config.toml
model = "audio-text matching model"
input = "log_mel"
encoder_activation = "gelu"
encoder_depths = [3, 3, 8, 3]
encoder_stem = "deep"
encoder_widths = [48, 96, 192, 384]
fusion = "prefix"
fusion_encoder_bias = "all"
adamw_lr_other_params = 0.001
max_steps = 2800
Rows from block 3 of the audio encoder of a small audio-text matching model, named by matrix and row number. Each number is 128 + 24 x the weight over its row's rms, rounded and kept within 0 to 255. All counts start at 0. Numbers have three digits each.
After each channel's rows are labels from the 100 clips, of 14976, where the channel reaches its highest value: "peak in band" is the frequency band that holds the peak. Only what is clearly more common there than usual is listed. The data: single notes of musical instruments (NSynth). In brackets: how many of the 100.
# conv: 3x3 conv (encoder.blocks.3.conv.weight, 96x48x3x3, each kernel summed), inputs 0-47

conv.75:137120108077124102118144083138098144120173123119102101153097132138162142123146094093129095119153077120086112107145114149147115110147148165123129
peak in band: 0 to 250 Hz (71)

conv.45:118100162136110106144082131129150160131093135126130110132156126095168156102170119137099106135141110130111098139085183112132103144131109105170108
peak in band: 500 to 1000 Hz (42)

conv.12:090117072141128078095168110115115124116163097121131160151170140113088154091110140101136139133094128116169123149123145127121149104126130155116127
peak in band: 1000 to 2000 Hz (48)

conv.83:136148108114145087095100120100144077117142159136136138112091119106116116084130128092113115179116137176116120113137115097121133118094090101161124
peak in band: 2000 to 4000 Hz (54)

conv.34:091161130128125131110115065130112133112128095201103150130077138131141120107113130123124127127094135153098120135091144114126112136178134100112147
peak in band: 250 to 500 Hz (32); 500 to 1000 Hz (30)

conv.78:126078106132154165192170145155104131087113101107137122151121148111143084113122129140119146118114145105118127101110177163134141114093130139131119
peak in band: 1000 to 2000 Hz (41)

conv.94:119152132093083090131118082121117157114139109112143152122116128118161133098143122122087140130132148113135121125095111181086080168167134110149131
peak in band: 0 to 250 Hz (62)

conv.31:090114118169109106096159095133144109114113121133134113157141167112111087131131122134159103138118165120138110185170119140140132166158167134137160
peak in band: 500 to 1000 Hz (64)

conv.76:107086119146136132106127190112118133139115161106135148088127118158141107113087165109137137162148160136089164104129107156144125119097105107099103
peak in band: 1000 to 2000 Hz (58)