config.toml
time_shift_ms = 50
hop_length = 160
win_length = 512
encoder_arch = "vgg"
encoder_norm = "batchnorm"
encoder_kernel_size = 3
fusion_encoder_mlp_ratio = 4
fusion_encoder_drop_path = 0.05
fusion_encoder_positions = "learned"
momentum = 0.95
max_grad_norm = 1.0
Rows from block 4 of the fusion encoder, named by matrix and row number. Rows with one number belong to one neuron. Each number is 200 + 30 x the weight over the matrix's rms, rounded and kept within 0 to 999. All counts start at 0.
# fc1: MLP up (fusion_encoder.blocks.4.mlp.fc1.weight, 1024x256), inputs 52-103
# fc2: MLP down (fusion_encoder.blocks.4.mlp.fc2.weight, 256x1024, transposed), outputs 52-103
fc1.636,189,171,194,205,211,217,179,215,154,203,212,226,230,209,212,225,231,173,213,201,196,198,216,185,208,214,171,207,186,191,199,169,198,198,176,185,219,177,196,191,217,218,202,210,180,187,172,228,223,200,204,172
fc2.636,193,227,195,198,216,204,237,216,209,219,164,187,207,199,198,172,184,203,197,197,195,180,203,185,205,189,221,197,200,204,182,214,207,207,240,159,241,183,193,195,213,203,224,216,212,219,187,229,208,184,185,227
fc1.637,203,199,211,201,201,197,191,200,204,198,200,205,207,194,195,199,196,200,200,200,198,198,194,202,197,206,202,200,202,204,203,202,208,199,200,207,197,202,199,205,208,199,197,189,204,198,201,206,200,200,202,199
fc2.637,198,201,200,202,200,201,204,196,198,202,200,195,201,200,202,199,204,199,204,198,204,200,198,196,203,201,203,199,197,200,199,202,198,202,201,199,201,203,202,202,197,197,202,202,203,192,202,195,197,202,193,197
fc1.638,198,196,204,223,193,217,207,210,193,197,196,206,208,193,192,203,216,204,175,187,180,198,198,209,205,198,204,192,194,206,180,204,218,201,182,200,192,202,198,193,220,189,199,199,190,192,217,196,207,196,205,188
fc2.638,192,198,198,202,207,203,205,201,198,200,197,191,199,200,203,201,201,203,203,205,198,202,203,191,204,206,208,202,199,196,201,200,203,205,213,197,201,195,210,203,210,203,203,200,195,205,202,195,203,203,194,209
fc1.639,200,186,202,192,209,184,199,189,189,188,187,225,204,200,204,206,190,215,203,199,205,201,204,199,205,198,201,191,204,204,196,192,197,202,199,204,205,197,196,211,214,203,202,200,178,197,204,197,200,208,197,195
fc2.639,209,193,195,187,210,203,194,207,203,194,190,196,203,200,200,210,199,218,203,210,197,200,201,207,198,194,199,207,204,197,201,221,195,186,199,191,208,184,193,193,202,206,196,200,194,202,200,200,206,197,214,211
fc1.640,200,203,184,216,209,207,208,206,205,211,219,216,185,202,192,188,181,202,179,170,194,185,186,202,203,209,175,200,205,187,188,185,218,183,207,198,195,215,197,197,192,216,164,192,193,199,190,228,165,203,204,198
fc2.640,200,203,218,202,196,199,195,202,199,210,193,180,198,194,201,196,199,207,210,225,207,192,193,175,191,191,210,215,190,198,200,213,201,204,218,208,216,216,184,211,185,188,205,205,204,203,209,192,196,181,183,189
fc1.641,202,193,199,204,198,207,200,211,205,207,203,202,199,198,199,199,200,199,200,201,201,198,195,203,202,204,188,198,193,204,199,195,198,197,198,191,198,203,195,196,202,200,204,201,202,201,196,194,205,195,197,202
fc2.641,206,204,201,201,197,196,203,199,198,202,206,201,206,202,198,196,200,199,199,199,201,195,195,200,205,204,200,206,196,203,198,193,200,198,201,198,205,196,205,209,198,194,199,202,199,203,198,205,203,200,193,198
fc1.642,196,210,185,208,199,201,221,196,219,203,237,176,163,230,193,189,185,225,220,231,209,210,157,230,192,183,200,209,225,208,210,158,179,213,216,196,179,185,235,153,224,220,210,205,197,208,205,229,170,203,192,199
fc2.642,202,206,189,193,210,210,161,235,226,195,225,177,166,227,213,221,214,251,177,191,161,231,182,166,199,198,228,199,230,209,200,239,173,205,193,201,190,163,182,189,224,213,209,182,208,216,165,212,193,169,176,173
fc1.643,188,193,195,233,170,207,185,187,205,215,232,213,224,238,175,200,155,223,209,181,175,239,177,254,170,197,226,233,173,241,213,184,196,171,160,184,192,165,168,193,236,215,250,191,210,248,212,144,212,240,184,254
fc2.643,202,254,202,176,199,202,186,181,230,186,192,227,164,214,214,227,212,183,209,204,207,197,200,168,196,172,156,190,215,190,219,195,206,182,206,204,184,192,176,191,181,221,176,176,172,198,180,243,182,171,220,190
fc1.644,304,193,145,136,183,209,162,261,233,175,279,212,115,276,185,226,169,152,211,220,199,170,235,262,246,224,184,160,133,251,208,258,228,277,165,134,181,243,140,266,170,188,166,211,209,107,156,194,155,172,194,153
fc2.644,142,206,233,244,193,179,270,192,139,251,176,170,213,217,251,140,169,206,186,151,192,279,81,236,202,123,251,202,215,202,251,274,201,264,240,144,199,215,278,124,177,210,337,168,193,223,186,187,206,239,175,211
fc1.645,228,217,160,182,210,207,212,229,199,197,202,205,205,199,223,196,208,193,207,213,180,200,206,188,213,198,221,181,201,211,213,185,207,212,201,202,179,179,203,211,205,204,194,187,215,188,204,228,206,217,223,231
fc2.645,194,213,209,188,197,209,187,223,199,204,185,197,204,193,205,208,192,204,198,181,189,198,201,195,200,189,186,211,187,205,182,176,197,191,194,194,206,182,177,198,187,210,209,194,205,213,179,231,199,206,218,204
fc1.646,202,198,202,196,200,198,203,201,198,198,202,200,200,202,198,205,199,201,201,199,202,204,200,201,199,199,202,202,199,200,201,198,198,199,199,204,201,202,202,201,196,200,203,200,204,200,202,197,199,197,202,200
fc2.646,199,203,196,200,202,198,198,201,204,201,200,200,200,199,203,199,201,201,201,201,200,199,199,198,195,199,192,198,201,200,198,202,202,199,205,197,200,201,200,196,201,200,201,202,200,201,200,204,199,197,193,201
fc1.647,200,206,194,201,200,198,197,204,203,199,207,198,200,199,197,202,204,201,200,200,201,197,194,203,195,207,201,195,204,193,192,201,201,196,202,195,197,204,201,203,197,199,197,193,200,204,198,196,202,204,195,200
fc2.647,199,199,202,207,194,203,201,203,196,208,207,197,200,202,205,197,203,195,200,198,203,197,198,200,197,200,205,205,198,199,199,200,198,203,203,197,203,197,206,193,204,202,201,204,199,201,196,204,201,201,197,199
fc1.648,205,182,202,206,195,199,204,187,204,190,201,194,201,200,194,192,201,204,203,204,193,204,202,215,181,203,205,198,198,204,198,200,207,199,199,208,199,201,205,209,202,192,206,200,209,209,207,213,196,199,197,200
fc2.648,197,208,201,201,204,203,202,201,204,204,197,197,197,198,200,208,204,202,198,199,206,193,201,207,204,198,191,196,200,202,203,189,202,198,196,201,199,196,200,199,200,205,203,196,198,190,205,199,201,198,197,196
fc1.649,209,172,167,191,212,197,209,183,221,199,209,192,190,207,214,187,221,191,214,191,211,212,188,214,209,182,217,216,207,198,190,196,194,196,185,210,209,196,209,217,198,209,209,201,190,217,207,187,196,219,187,197
fc2.649,194,220,193,216,216,187,197,214,196,206,200,210,196,189,205,222,185,215,199,205,199,207,226,175,194,193,193,177,202,205,197,214,192,191,207,178,200,199,190,202,198,196,198,188,193,217,173,201,209,191,198,219
fc1.650,226,214,236,280,188,142,233,237,277,378,145,292,314,143,215,185,143,201,230,128,224,227,201,126,222,328,17,239,232,7,290,173,247,250,181,200,148,220,187,227,135,259,176,203,125,241,148,287,295,323,251,307
fc2.650,242,299,85,89,131,212,192,162,135,147,168,223,179,55,194,167,224,163,55,237,202,200,111,70,152,162,245,203,168,163,191,197,192,226,153,210,253,117,211,214,279,255,67,128,131,139,203,67,96,127,96,245
fc1.651,166,172,186,175,198,188,226,199,209,202,177,205,206,197,202,176,207,181,205,206,206,177,211,146,200,204,197,182,187,203,189,195,208,199,177,199,181,221,188,209,212,207,239,216,187,201,186,215,215,226,221,186
fc2.651,224,188,207,190,198,221,207,223,213,216,180,207,223,208,188,222,155,188,211,193,167,226,188,209,229,204,180,212,216,197,200,204,173,198,197,190,194,244,233,200,186,185,185,184,213,209,193,160,208,202,205,207
fc1.652,176,170,257,192,180,184,233,297,234,206,217,167,195,275,261,149,155,259,227,202,176,177,143,276,227,220,188,188,215,206,268,246,205,195,144,163,202,221,213,216,240,213,193,93,157,167,155,184,202,175,222,212
fc2.652,138,207,237,278,238,230,210,200,88,180,219,163,214,172,164,184,222,214,219,195,177,173,241,162,262,191,215,187,196,198,139,202,222,219,194,136,208,271,222,193,246,170,171,174,252,173,240,151,151,166,138,245
fc1.653,191,197,200,204,204,194,201,202,196,204,196,193,203,200,198,204,198,193,202,206,205,207,206,201,200,208,198,194,201,205,203,196,207,198,205,200,199,202,193,196,202,201,206,208,204,196,194,193,201,204,198,203
fc2.653,205,190,198,203,201,202,201,199,199,204,201,208,204,203,202,191,197,199,197,196,193,197,195,194,203,203,201,206,204,198,202,205,201,202,207,195,204,200,198,203,192,203,198,201,202,198,197,209,198,202,207,201
fc1.654,186,204,197,191,206,200,224,198,190,202,193,213,192,207,195,199,197,199,193,207,182,208,202,207,206,198,204,207,193,195,201,195,215,198,200,190,196,195,210,203,199,184,222,214,200,217,213,192,197,193,189,187
fc2.654,217,198,195,201,197,196,197,206,214,193,207,203,212,202,209,214,200,208,207,205,199,200,202,191,194,193,204,201,201,202,201,215,195,190,196,193,207,185,190,194,213,217,191,195,189,207,190,205,207,197,205,202
fc1.655,213,252,249,263,195,208,222,193,194,243,181,263,104,212,210,196,125,240,331,216,233,301,242,79,236,221,162,299,158,250,63,209,185,127,260,123,140,211,206,203,139,198,185,76,200,289,171,258,175,246,218,233
fc2.655,206,175,263,175,101,282,223,242,220,224,175,225,157,254,149,209,220,205,189,166,154,107,199,285,170,186,161,187,169,216,190,178,284,187,210,170,167,212,129,205,243,226,213,273,178,173,244,112,268,208,183,182
fc1.656,193,189,194,202,194,203,211,204,202,205,203,207,195,198,194,199,198,208,196,210,190,199,192,199,194,201,192,201,200,193,207,213,205,208,195,206,199,200,190,202,225,195,197,198,171,204,189,202,191,203,200,213
fc2.656,192,205,193,194,188,185,192,206,201,207,204,193,193,211,204,207,207,204,193,180,205,205,203,210,197,200,212,190,201,207,195,188,199,197,205,199,196,200,201,195,191,207,209,202,197,200,202,196,203,194,185,187
fc1.657,201,209,205,202,198,196,195,195,190,202,193,202,201,193,192,202,199,198,201,207,212,194,207,199,207,206,196,201,207,201,193,204,201,205,206,192,191,207,196,197,209,204,199,204,206,210,204,192,199,203,202,203
fc2.657,204,195,196,202,198,199,204,199,198,197,207,195,200,201,204,200,201,203,199,204,198,199,198,199,197,199,203,202,203,202,206,201,195,202,205,207,205,191,203,201,200,195,199,202,195,199,201,204,198,205,201,198
fc1.658,202,209,213,210,190,192,198,204,194,195,210,194,199,188,201,201,193,206,194,198,193,198,193,198,188,207,201,208,204,200,213,199,219,197,202,193,188,198,207,193,206,202,198,195,194,199,205,207,187,205,216,192
fc2.658,200,209,200,199,197,206,209,200,199,209,201,198,192,200,192,210,201,199,199,199,207,197,202,198,197,205,195,201,197,202,207,196,208,193,190,209,204,202,204,200,198,203,206,202,193,204,201,196,200,204,196,199
fc1.659,258,144,236,228,229,175,228,225,182,210,185,199,252,204,191,202,158,172,231,206,201,196,138,235,209,221,185,204,181,206,219,236,134,166,185,233,235,189,199,131,242,163,229,207,192,180,171,201,196,183,197,238
fc2.659,181,209,199,240,203,206,164,217,219,224,191,190,213,222,208,252,176,179,176,221,178,210,203,175,209,207,166,212,184,196,179,204,221,204,216,240,197,196,210,262,190,205,154,215,178,238,163,210,273,199,190,199
fc1.660,208,205,208,202,205,198,202,201,196,196,202,206,202,196,199,196,196,195,199,201,205,200,194,200,199,200,204,198,201,193,192,196,205,200,197,197,205,203,203,202,199,199,194,198,202,199,200,198,200,203,200,200
fc2.660,192,198,197,196,206,203,206,195,194,204,202,197,196,202,200,202,197,209,199,202,208,200,203,204,197,196,197,201,199,201,196,210,197,201,204,204,202,196,206,210,198,201,199,199,202,204,202,202,199,201,200,198
fc1.661,211,189,168,180,202,225,194,230,198,172,218,178,232,177,203,203,186,219,165,175,222,222,228,194,203,211,186,207,212,212,216,230,178,193,212,240,188,201,182,183,228,201,200,206,204,210,209,160,235,183,195,177
fc2.661,204,217,176,211,196,180,185,216,225,211,191,198,181,208,194,214,202,205,202,229,176,224,192,198,187,204,196,172,196,217,210,189,207,175,199,142,225,200,188,198,193,196,219,181,180,216,184,194,200,188,180,241
fc1.662,206,208,197,211,202,204,199,212,198,192,213,202,203,204,204,199,200,199,196,205,199,197,195,200,197,210,207,193,204,196,207,206,197,196,216,197,210,199,213,196,199,200,182,193,206,195,200,207,192,198,200,201
fc2.662,201,204,218,203,201,211,201,195,202,203,193,195,204,198,186,195,199,194,192,193,193,195,208,199,199,200,200,204,198,196,195,205,206,206,196,199,204,202,203,205,202,203,204,199,197,209,203,186,204,190,196,205
fc1.663,198,210,204,205,199,198,201,195,209,201,203,192,205,198,188,209,203,199,196,202,204,204,205,204,200,200,198,207,208,194,198,191,193,200,206,204,194,207,193,199,192,195,207,196,197,199,195,201,203,199,204,194
fc2.663,202,191,201,200,199,205,206,200,202,197,196,194,201,202,198,199,199,198,202,202,206,204,200,197,198,201,200,198,194,203,202,206,198,199,201,205,204,204,204,199,199,206,202,209,200,204,201,200,199,205,201,207
fc1.664,195,210,173,247,195,188,207,203,182,192,158,187,201,204,202,169,222,185,210,191,197,214,183,191,205,191,204,183,177,182,216,194,239,196,203,256,189,219,209,214,216,176,214,248,192,189,204,188,235,192,207,220
fc2.664,152,203,245,202,238,168,173,174,205,205,192,230,218,185,203,227,189,178,208,175,198,180,194,198,191,185,180,188,193,206,194,201,176,178,179,152,208,206,212,192,182,176,187,162,203,183,198,183,206,202,223,200
fc1.665,202,201,208,201,201,200,200,202,199,196,204,203,198,196,203,202,199,199,203,201,199,195,202,196,198,199,203,194,203,199,197,200,202,204,202,198,198,203,198,204,197,198,197,197,203,200,198,199,202,204,204,194
fc2.665,204,199,201,198,199,204,200,202,203,203,199,199,204,201,199,196,200,201,201,197,197,199,203,201,202,200,198,205,198,198,198,196,201,202,203,202,198,199,203,201,200,203,203,200,200,200,202,198,196,197,199,198
fc1.666,187,175,163,167,200,228,213,187,208,164,192,248,256,175,256,152,153,192,225,193,258,163,186,147,337,130,270,234,229,211,199,319,157,151,198,261,191,195,232,254,196,262,104,192,192,247,214,303,149,195,139,135
fc2.666,170,234,108,216,170,183,225,189,151,208,129,153,232,182,145,241,264,180,257,204,194,130,158,198,131,232,199,226,257,140,150,164,157,205,197,190,176,235,169,218,199,189,156,195,176,260,225,145,229,117,256,213
fc1.667,196,198,197,198,196,205,205,202,203,205,205,206,195,199,205,204,200,197,200,197,200,200,200,196,199,207,199,200,200,199,201,203,200,200,200,200,200,204,205,199,201,199,203,200,197,201,200,201,200,199,201,202
fc2.667,206,201,199,199,199,194,201,201,199,198,199,198,198,198,199,202,199,202,201,202,198,202,203,201,196,197,202,205,201,197,199,202,200,195,198,196,199,199,199,197,203,202,200,201,201,199,201,199,204,200,199,204
fc1.668,268,233,276,140,223,239,245,207,186,174,201,205,194,222,196,167,228,224,232,247,173,204,252,221,223,151,161,195,201,204,120,175,257,208,194,141,126,202,181,196,143,226,174,179,226,182,205,248,150,266,217,212
fc2.668,238,187,181,167,164,216,245,224,167,220,176,223,243,250,274,222,190,157,222,235,171,227,166,263,180,135,181,273,236,212,195,204,227,229,242,222,154,181,186,207,169,243,217,265,252,190,163,144,217,182,183,180
fc1.669,204,197,199,196,204,197,200,200,199,198,195,202,199,195,191,198,199,203,208,198,198,198,206,199,198,199,198,198,197,199,194,197,199,200,200,200,199,200,199,207,197,198,198,194,199,199,195,204,201,202,210,201
fc2.669,198,200,202,200,202,207,205,203,195,202,201,201,204,206,202,197,198,200,199,198,197,201,199,198,198,199,203,201,203,195,199,197,204,201,202,200,199,201,201,197,197,199,195,199,198,197,203,201,201,198,197,198
fc1.670,199,197,210,199,203,187,202,202,200,198,200,208,195,201,192,198,201,203,198,203,201,200,196,196,192,207,189,191,196,200,194,201,203,199,200,199,202,196,198,210,198,194,203,198,203,198,201,198,208,207,200,205
fc2.670,197,203,201,205,198,203,202,204,190,208,201,204,199,198,199,199,198,204,196,201,200,203,200,202,198,203,203,192,200,198,202,194,203,195,198,195,205,196,202,197,201,198,198,203,195,195,197,201,196,194,201,195
fc1.671,238,243,200,234,217,234,198,210,203,182,203,201,160,155,202,214,209,192,207,196,227,206,144,232,215,233,152,213,123,243,195,236,220,200,202,202,201,208,194,169,162,181,147,209,169,202,179,236,143,220,188,217
fc2.671,192,217,189,204,220,239,211,209,154,164,209,167,207,201,221,219,186,209,188,193,206,163,240,180,182,188,216,209,197,179,225,220,205,176,195,228,208,197,203,231,189,218,203,204,208,218,200,165,219,169,191,195
fc1.672,201,194,191,189,199,207,204,198,201,200,201,204,211,195,207,206,194,197,211,200,193,202,204,209,204,204,197,205,197,207,191,204,200,197,197,200,201,204,197,193,195,201,201,202,199,206,206,197,197,205,203,195
fc2.672,199,200,202,210,198,192,202,196,202,199,205,205,201,198,200,193,198,191,198,199,205,201,200,197,195,207,205,202,194,202,213,202,205,201,204,204,197,202,195,200,207,194,196,197,198,193,200,198,194,195,193,204
fc1.673,192,204,191,204,204,203,202,197,209,201,198,203,197,196,199,203,204,202,199,196,194,194,204,202,202,208,197,200,206,204,198,198,187,204,202,201,196,201,195,195,203,194,197,203,197,203,200,198,206,204,201,204
fc2.673,208,196,203,199,195,194,199,196,196,187,203,201,205,195,199,200,201,193,199,207,200,200,201,198,198,199,205,200,196,202,202,199,205,194,199,198,193,189,199,199,202,201,202,199,198,203,202,200,203,198,206,200
fc1.674,255,215,185,151,119,218,208,232,157,246,252,280,203,145,133,182,172,219,205,273,230,249,144,224,225,182,269,119,185,245,37,163,175,119,170,198,288,226,231,166,148,130,135,194,207,163,150,169,169,276,131,180
fc2.674,144,136,150,211,112,257,195,242,256,158,188,94,163,238,256,213,243,104,195,220,232,189,336,334,171,171,78,268,189,198,215,234,201,228,167,157,258,213,250,248,205,247,220,262,236,171,204,193,212,213,176,237
fc1.675,225,200,160,196,214,214,199,206,216,232,222,195,217,227,246,219,214,168,197,223,201,221,202,170,213,230,158,187,176,195,189,176,233,223,210,182,214,163,217,175,220,194,164,191,176,221,167,217,201,211,217,210
fc2.675,205,203,205,183,251,199,160,184,222,191,203,215,176,206,210,181,190,212,188,207,188,149,208,201,199,197,184,218,197,225,202,211,187,196,202,203,194,215,172,198,183,208,217,182,215,209,199,210,220,209,190,188
fc1.676,201,203,202,203,202,200,194,195,206,200,200,204,202,202,200,199,202,194,204,198,197,200,203,197,200,200,198,198,201,202,199,197,201,202,200,202,200,199,202,200,199,199,201,201,200,200,200,204,200,199,202,199
fc2.676,196,199,197,200,199,204,201,200,197,200,199,194,199,200,199,202,201,203,199,203,199,200,196,201,200,200,197,202,201,202,200,203,202,201,200,197,201,198,202,198,201,201,197,196,201,202,201,199,203,201,193,202
fc1.677,78,317,290,260,155,151,164,255,207,110,184,246,129,208,138,160,18,275,198,124,151,300,296,270,277,243,74,292,186,183,160,376,245,246,49,341,137,121,210,163,313,187,281,202,236,329,119,181,91,107,176,285
fc2.677,241,181,252,101,164,394,239,149,298,171,58,149,253,194,292,55,129,162,160,187,136,253,28,294,155,214,401,200,145,351,179,285,219,253,342,295,212,258,93,240,201,190,199,290,286,84,166,0,59,65,119,196
fc1.678,212,196,234,131,262,201,90,162,176,184,206,267,259,198,237,185,251,229,217,125,181,115,266,210,168,158,164,251,296,211,165,240,279,193,269,242,99,257,262,201,219,107,116,215,130,199,209,229,123,198,221,237
fc2.678,77,242,160,235,156,241,212,157,167,155,198,157,225,301,59,188,232,231,277,209,237,301,180,123,264,213,305,164,145,234,120,198,268,175,259,101,291,182,212,98,201,211,190,194,205,217,209,214,263,196,171,188
fc1.679,216,188,203,204,223,182,185,191,181,199,173,197,197,218,176,197,177,199,213,188,191,213,208,197,216,216,226,202,189,201,192,208,210,211,227,192,217,202,221,199,188,188,177,175,198,206,199,235,189,183,212,214
fc2.679,189,199,180,209,199,208,206,204,190,212,195,189,202,208,197,205,193,205,209,200,205,200,204,199,192,203,213,210,199,197,196,199,211,202,203,203,198,200,201,205,194,205,209,208,196,203,207,193,203,210,203,196
fc1.680,197,193,198,196,198,201,203,207,199,200,204,202,202,204,200,200,200,201,200,197,196,196,199,195,194,198,199,201,196,199,201,198,203,198,205,196,200,197,204,199,197,195,203,202,195,203,199,197,200,203,201,204
fc2.680,199,208,198,207,205,198,195,200,196,206,196,202,200,199,204,201,201,202,203,201,203,200,202,199,202,197,201,199,203,196,196,197,197,200,195,200,203,202,200,194,201,203,200,195,203,201,199,195,198,198,200,204
fc1.681,203,202,200,201,197,202,198,200,199,198,201,196,201,201,197,201,201,200,200,198,203,200,199,197,199,198,200,199,202,200,197,201,204,199,200,202,200,198,201,200,200,200,200,200,201,199,201,199,201,200,200,198
fc2.681,197,199,199,197,203,200,202,200,198,199,199,199,200,201,198,200,201,201,201,202,197,199,202,201,200,201,198,204,201,198,199,201,198,198,200,198,200,200,201,202,198,198,201,201,203,204,200,204,197,200,197,203
fc1.682,206,202,201,201,199,199,201,203,204,202,202,198,202,194,201,200,194,199,197,195,197,199,196,207,201,201,204,196,198,204,205,204,199,197,207,194,207,201,202,204,199,199,195,202,205,202,199,203,196,199,199,198
fc2.682,196,204,202,200,202,202,206,196,200,199,197,196,199,200,197,201,200,201,204,196,201,202,201,201,203,197,204,198,197,204,201,200,201,200,200,199,200,199,199,199,204,201,202,200,197,196,200,196,196,200,199,197
fc1.683,208,193,321,260,119,230,150,109,260,205,90,96,167,206,244,325,288,230,484,321,153,292,200,308,154,92,238,172,99,150,181,108,197,117,126,352,196,135,228,90,188,165,260,370,306,172,121,290,15,74,242,63
fc2.683,224,146,297,209,284,252,136,149,388,314,220,249,161,238,176,230,158,222,183,244,252,177,52,382,289,187,283,331,214,205,213,319,0,327,174,210,203,237,338,90,211,169,115,326,243,260,184,33,252,201,206,12
fc1.684,213,204,174,184,238,188,234,189,215,206,195,190,255,203,222,186,193,200,195,213,204,222,215,169,180,147,226,182,255,221,225,223,224,212,195,201,194,185,197,173,214,211,181,181,161,232,201,225,206,201,156,196
fc2.684,235,155,209,188,148,222,199,197,188,178,172,192,169,167,182,201,196,162,251,206,216,195,217,197,186,240,216,206,175,215,161,188,189,156,212,193,218,171,185,174,171,206,178,224,205,176,197,216,185,200,217,186
fc1.685,196,202,192,144,190,218,244,244,243,208,230,220,200,205,192,190,207,171,175,222,223,188,156,225,204,220,232,197,237,180,238,216,163,228,224,152,179,215,211,133,235,186,217,199,154,221,204,213,140,198,221,209
fc2.685,258,190,202,152,179,144,150,199,225,167,184,163,232,173,237,194,119,239,160,181,163,225,196,178,179,193,209,189,228,226,155,228,224,140,177,184,222,156,200,143,221,188,194,166,229,178,168,228,230,201,198,208
fc1.686,137,144,269,200,144,133,171,141,285,231,167,177,268,168,225,210,130,225,183,106,161,291,173,66,187,199,196,225,132,231,205,234,304,144,216,252,219,143,177,144,193,196,195,127,247,159,234,269,207,221,200,158
fc2.686,120,182,142,111,266,206,183,253,130,214,186,155,179,243,188,195,175,207,216,121,160,151,94,216,149,229,222,198,202,234,207,264,250,205,213,105,183,193,164,201,213,220,238,181,223,230,203,167,151,166,184,151
fc1.687,176,211,195,202,201,209,165,203,170,199,178,201,197,210,215,199,218,206,205,188,196,211,192,211,192,193,221,189,207,186,186,182,202,178,217,188,173,157,198,187,196,227,209,187,183,190,185,208,186,204,219,195
fc2.687,205,192,209,205,209,177,236,182,230,238,198,168,176,197,191,219,215,165,201,190,214,198,199,198,200,190,202,203,168,210,195,214,206,206,217,172,221,210,209,197,196,210,173,192,228,208,228,181,197,185,196,211
fc1.688,203,198,202,200,201,199,200,199,201,200,199,203,198,199,199,200,203,201,200,201,196,199,201,203,198,199,200,200,198,199,200,201,199,198,200,202,201,201,199,203,199,202,201,198,199,202,195,200,203,202,200,202
fc2.688,199,201,199,201,199,199,200,199,199,201,201,198,200,200,201,197,198,199,198,197,201,201,198,199,201,203,199,201,199,200,200,199,202,201,201,198,199,202,200,197,202,201,198,201,200,198,205,198,198,201,198,203
fc1.689,158,203,163,180,146,229,191,223,206,162,191,187,152,204,177,223,192,202,248,205,181,218,201,194,187,186,210,184,179,200,181,194,190,168,193,227,193,198,188,207,198,228,140,241,210,187,190,207,197,216,192,145
fc2.689,204,212,185,190,230,147,189,188,206,206,187,224,155,169,170,186,182,210,198,214,194,162,219,223,196,203,190,201,207,174,186,172,210,184,204,202,195,188,179,212,204,176,209,151,195,198,214,134,187,244,191,241
fc1.690,207,199,203,204,199,200,199,200,203,201,196,202,199,200,200,203,199,205,198,200,198,199,201,205,198,204,198,202,203,202,199,201,199,200,200,200,196,198,200,205,202,198,204,198,200,201,202,199,204,199,201,202
fc2.690,194,201,199,201,196,195,199,200,198,199,207,199,201,200,201,198,197,198,198,199,198,198,200,201,197,196,199,199,200,200,201,199,202,198,205,199,198,200,197,200,200,201,200,198,200,199,200,201,194,194,203,199
fc1.691,210,215,195,197,200,149,212,248,237,242,200,197,212,218,194,158,221,232,230,190,209,170,148,211,163,222,179,141,231,195,209,225,189,191,203,210,177,245,193,230,191,210,161,184,203,170,217,205,230,213,185,207
fc2.691,194,226,196,206,203,193,196,194,213,178,208,208,215,198,184,213,154,177,220,207,223,176,213,240,243,222,200,213,200,219,185,199,205,162,234,210,192,181,216,210,183,193,183,181,222,214,208,211,162,208,168,227
fc1.692,198,203,200,202,197,198,198,201,200,199,204,200,201,198,203,205,202,199,199,199,198,202,198,202,203,201,199,201,201,198,199,201,200,201,197,199,198,203,202,203,198,195,202,198,205,197,196,205,198,201,204,196
fc2.692,198,198,197,200,198,200,200,198,202,206,202,203,203,195,193,200,203,200,199,200,204,197,203,202,200,203,194,201,197,196,205,201,199,202,198,202,203,200,202,202,198,197,201,207,197,201,200,200,202,203,197,201
fc1.693,213,207,196,207,182,214,214,203,198,203,193,201,208,196,199,198,197,210,211,212,186,182,212,202,190,193,194,200,198,186,203,199,191,200,208,184,191,208,200,209,210,192,212,187,200,206,196,212,192,198,204,193
fc2.693,200,196,203,202,195,194,200,204,199,198,204,190,201,198,200,195,203,191,203,199,205,203,199,195,199,206,207,202,205,201,207,198,200,200,196,206,197,202,197,196,201,196,185,204,203,197,203,201,204,203,194,201
fc1.694,246,291,226,271,65,162,41,253,286,122,360,103,120,83,179,146,198,271,227,272,143,262,140,64,184,142,275,205,157,330,264,287,250,27,189,72,199,46,156,167,204,234,142,234,172,247,203,268,240,138,57,39
fc2.694,137,174,100,167,254,305,308,191,149,290,262,184,228,295,103,214,281,174,305,105,236,83,83,171,103,375,149,219,289,118,345,142,267,171,246,288,292,235,200,242,76,176,330,253,212,258,341,151,333,277,139,64
fc1.695,145,200,261,84,169,237,241,103,195,272,66,255,79,78,186,220,337,96,118,173,120,46,193,505,160,116,354,210,115,300,190,309,209,127,213,162,111,260,275,116,159,201,247,206,234,285,136,195,392,180,93,207
fc2.695,275,139,309,97,157,316,184,148,317,136,186,150,254,277,159,162,278,150,278,211,184,81,100,304,325,188,180,203,267,150,340,184,50,248,307,168,4,235,0,66,144,229,115,170,371,151,113,90,77,193,110,115
fc1.696,270,202,145,167,288,186,217,213,174,113,178,146,220,198,211,140,246,130,192,161,243,179,173,202,143,301,119,163,177,130,242,166,141,231,209,173,180,122,192,104,190,156,203,196,120,183,113,218,224,196,132,146
fc2.696,144,208,244,199,93,196,183,206,171,197,201,220,222,191,201,198,226,189,177,210,224,193,155,166,225,187,249,215,159,180,164,206,208,193,267,219,271,225,218,208,207,185,242,171,187,135,159,191,130,174,225,201
fc1.697,224,219,200,204,193,191,192,210,198,202,197,199,202,201,204,201,202,220,198,192,195,191,179,204,215,189,201,196,210,205,222,196,205,184,200,195,203,199,201,203,204,189,195,191,191,224,194,227,187,198,188,171
fc2.697,203,205,196,204,185,202,203,195,199,205,201,201,207,198,200,201,207,205,204,200,203,196,196,195,202,202,199,196,196,191,204,196,211,204,199,198,211,196,211,205,197,192,208,209,198,196,213,195,204,207,184,194
fc1.698,198,191,237,202,208,236,226,249,202,214,235,167,201,180,207,200,204,204,193,222,198,196,185,156,226,207,163,200,256,224,192,174,186,247,209,215,186,192,167,211,200,213,164,170,219,228,267,224,202,209,188,198
fc2.698,187,189,152,232,140,195,198,150,192,194,157,167,152,165,189,171,198,190,238,230,228,199,219,202,172,193,196,214,144,176,218,208,206,177,219,172,214,165,185,194,219,202,224,200,217,172,210,200,141,183,169,207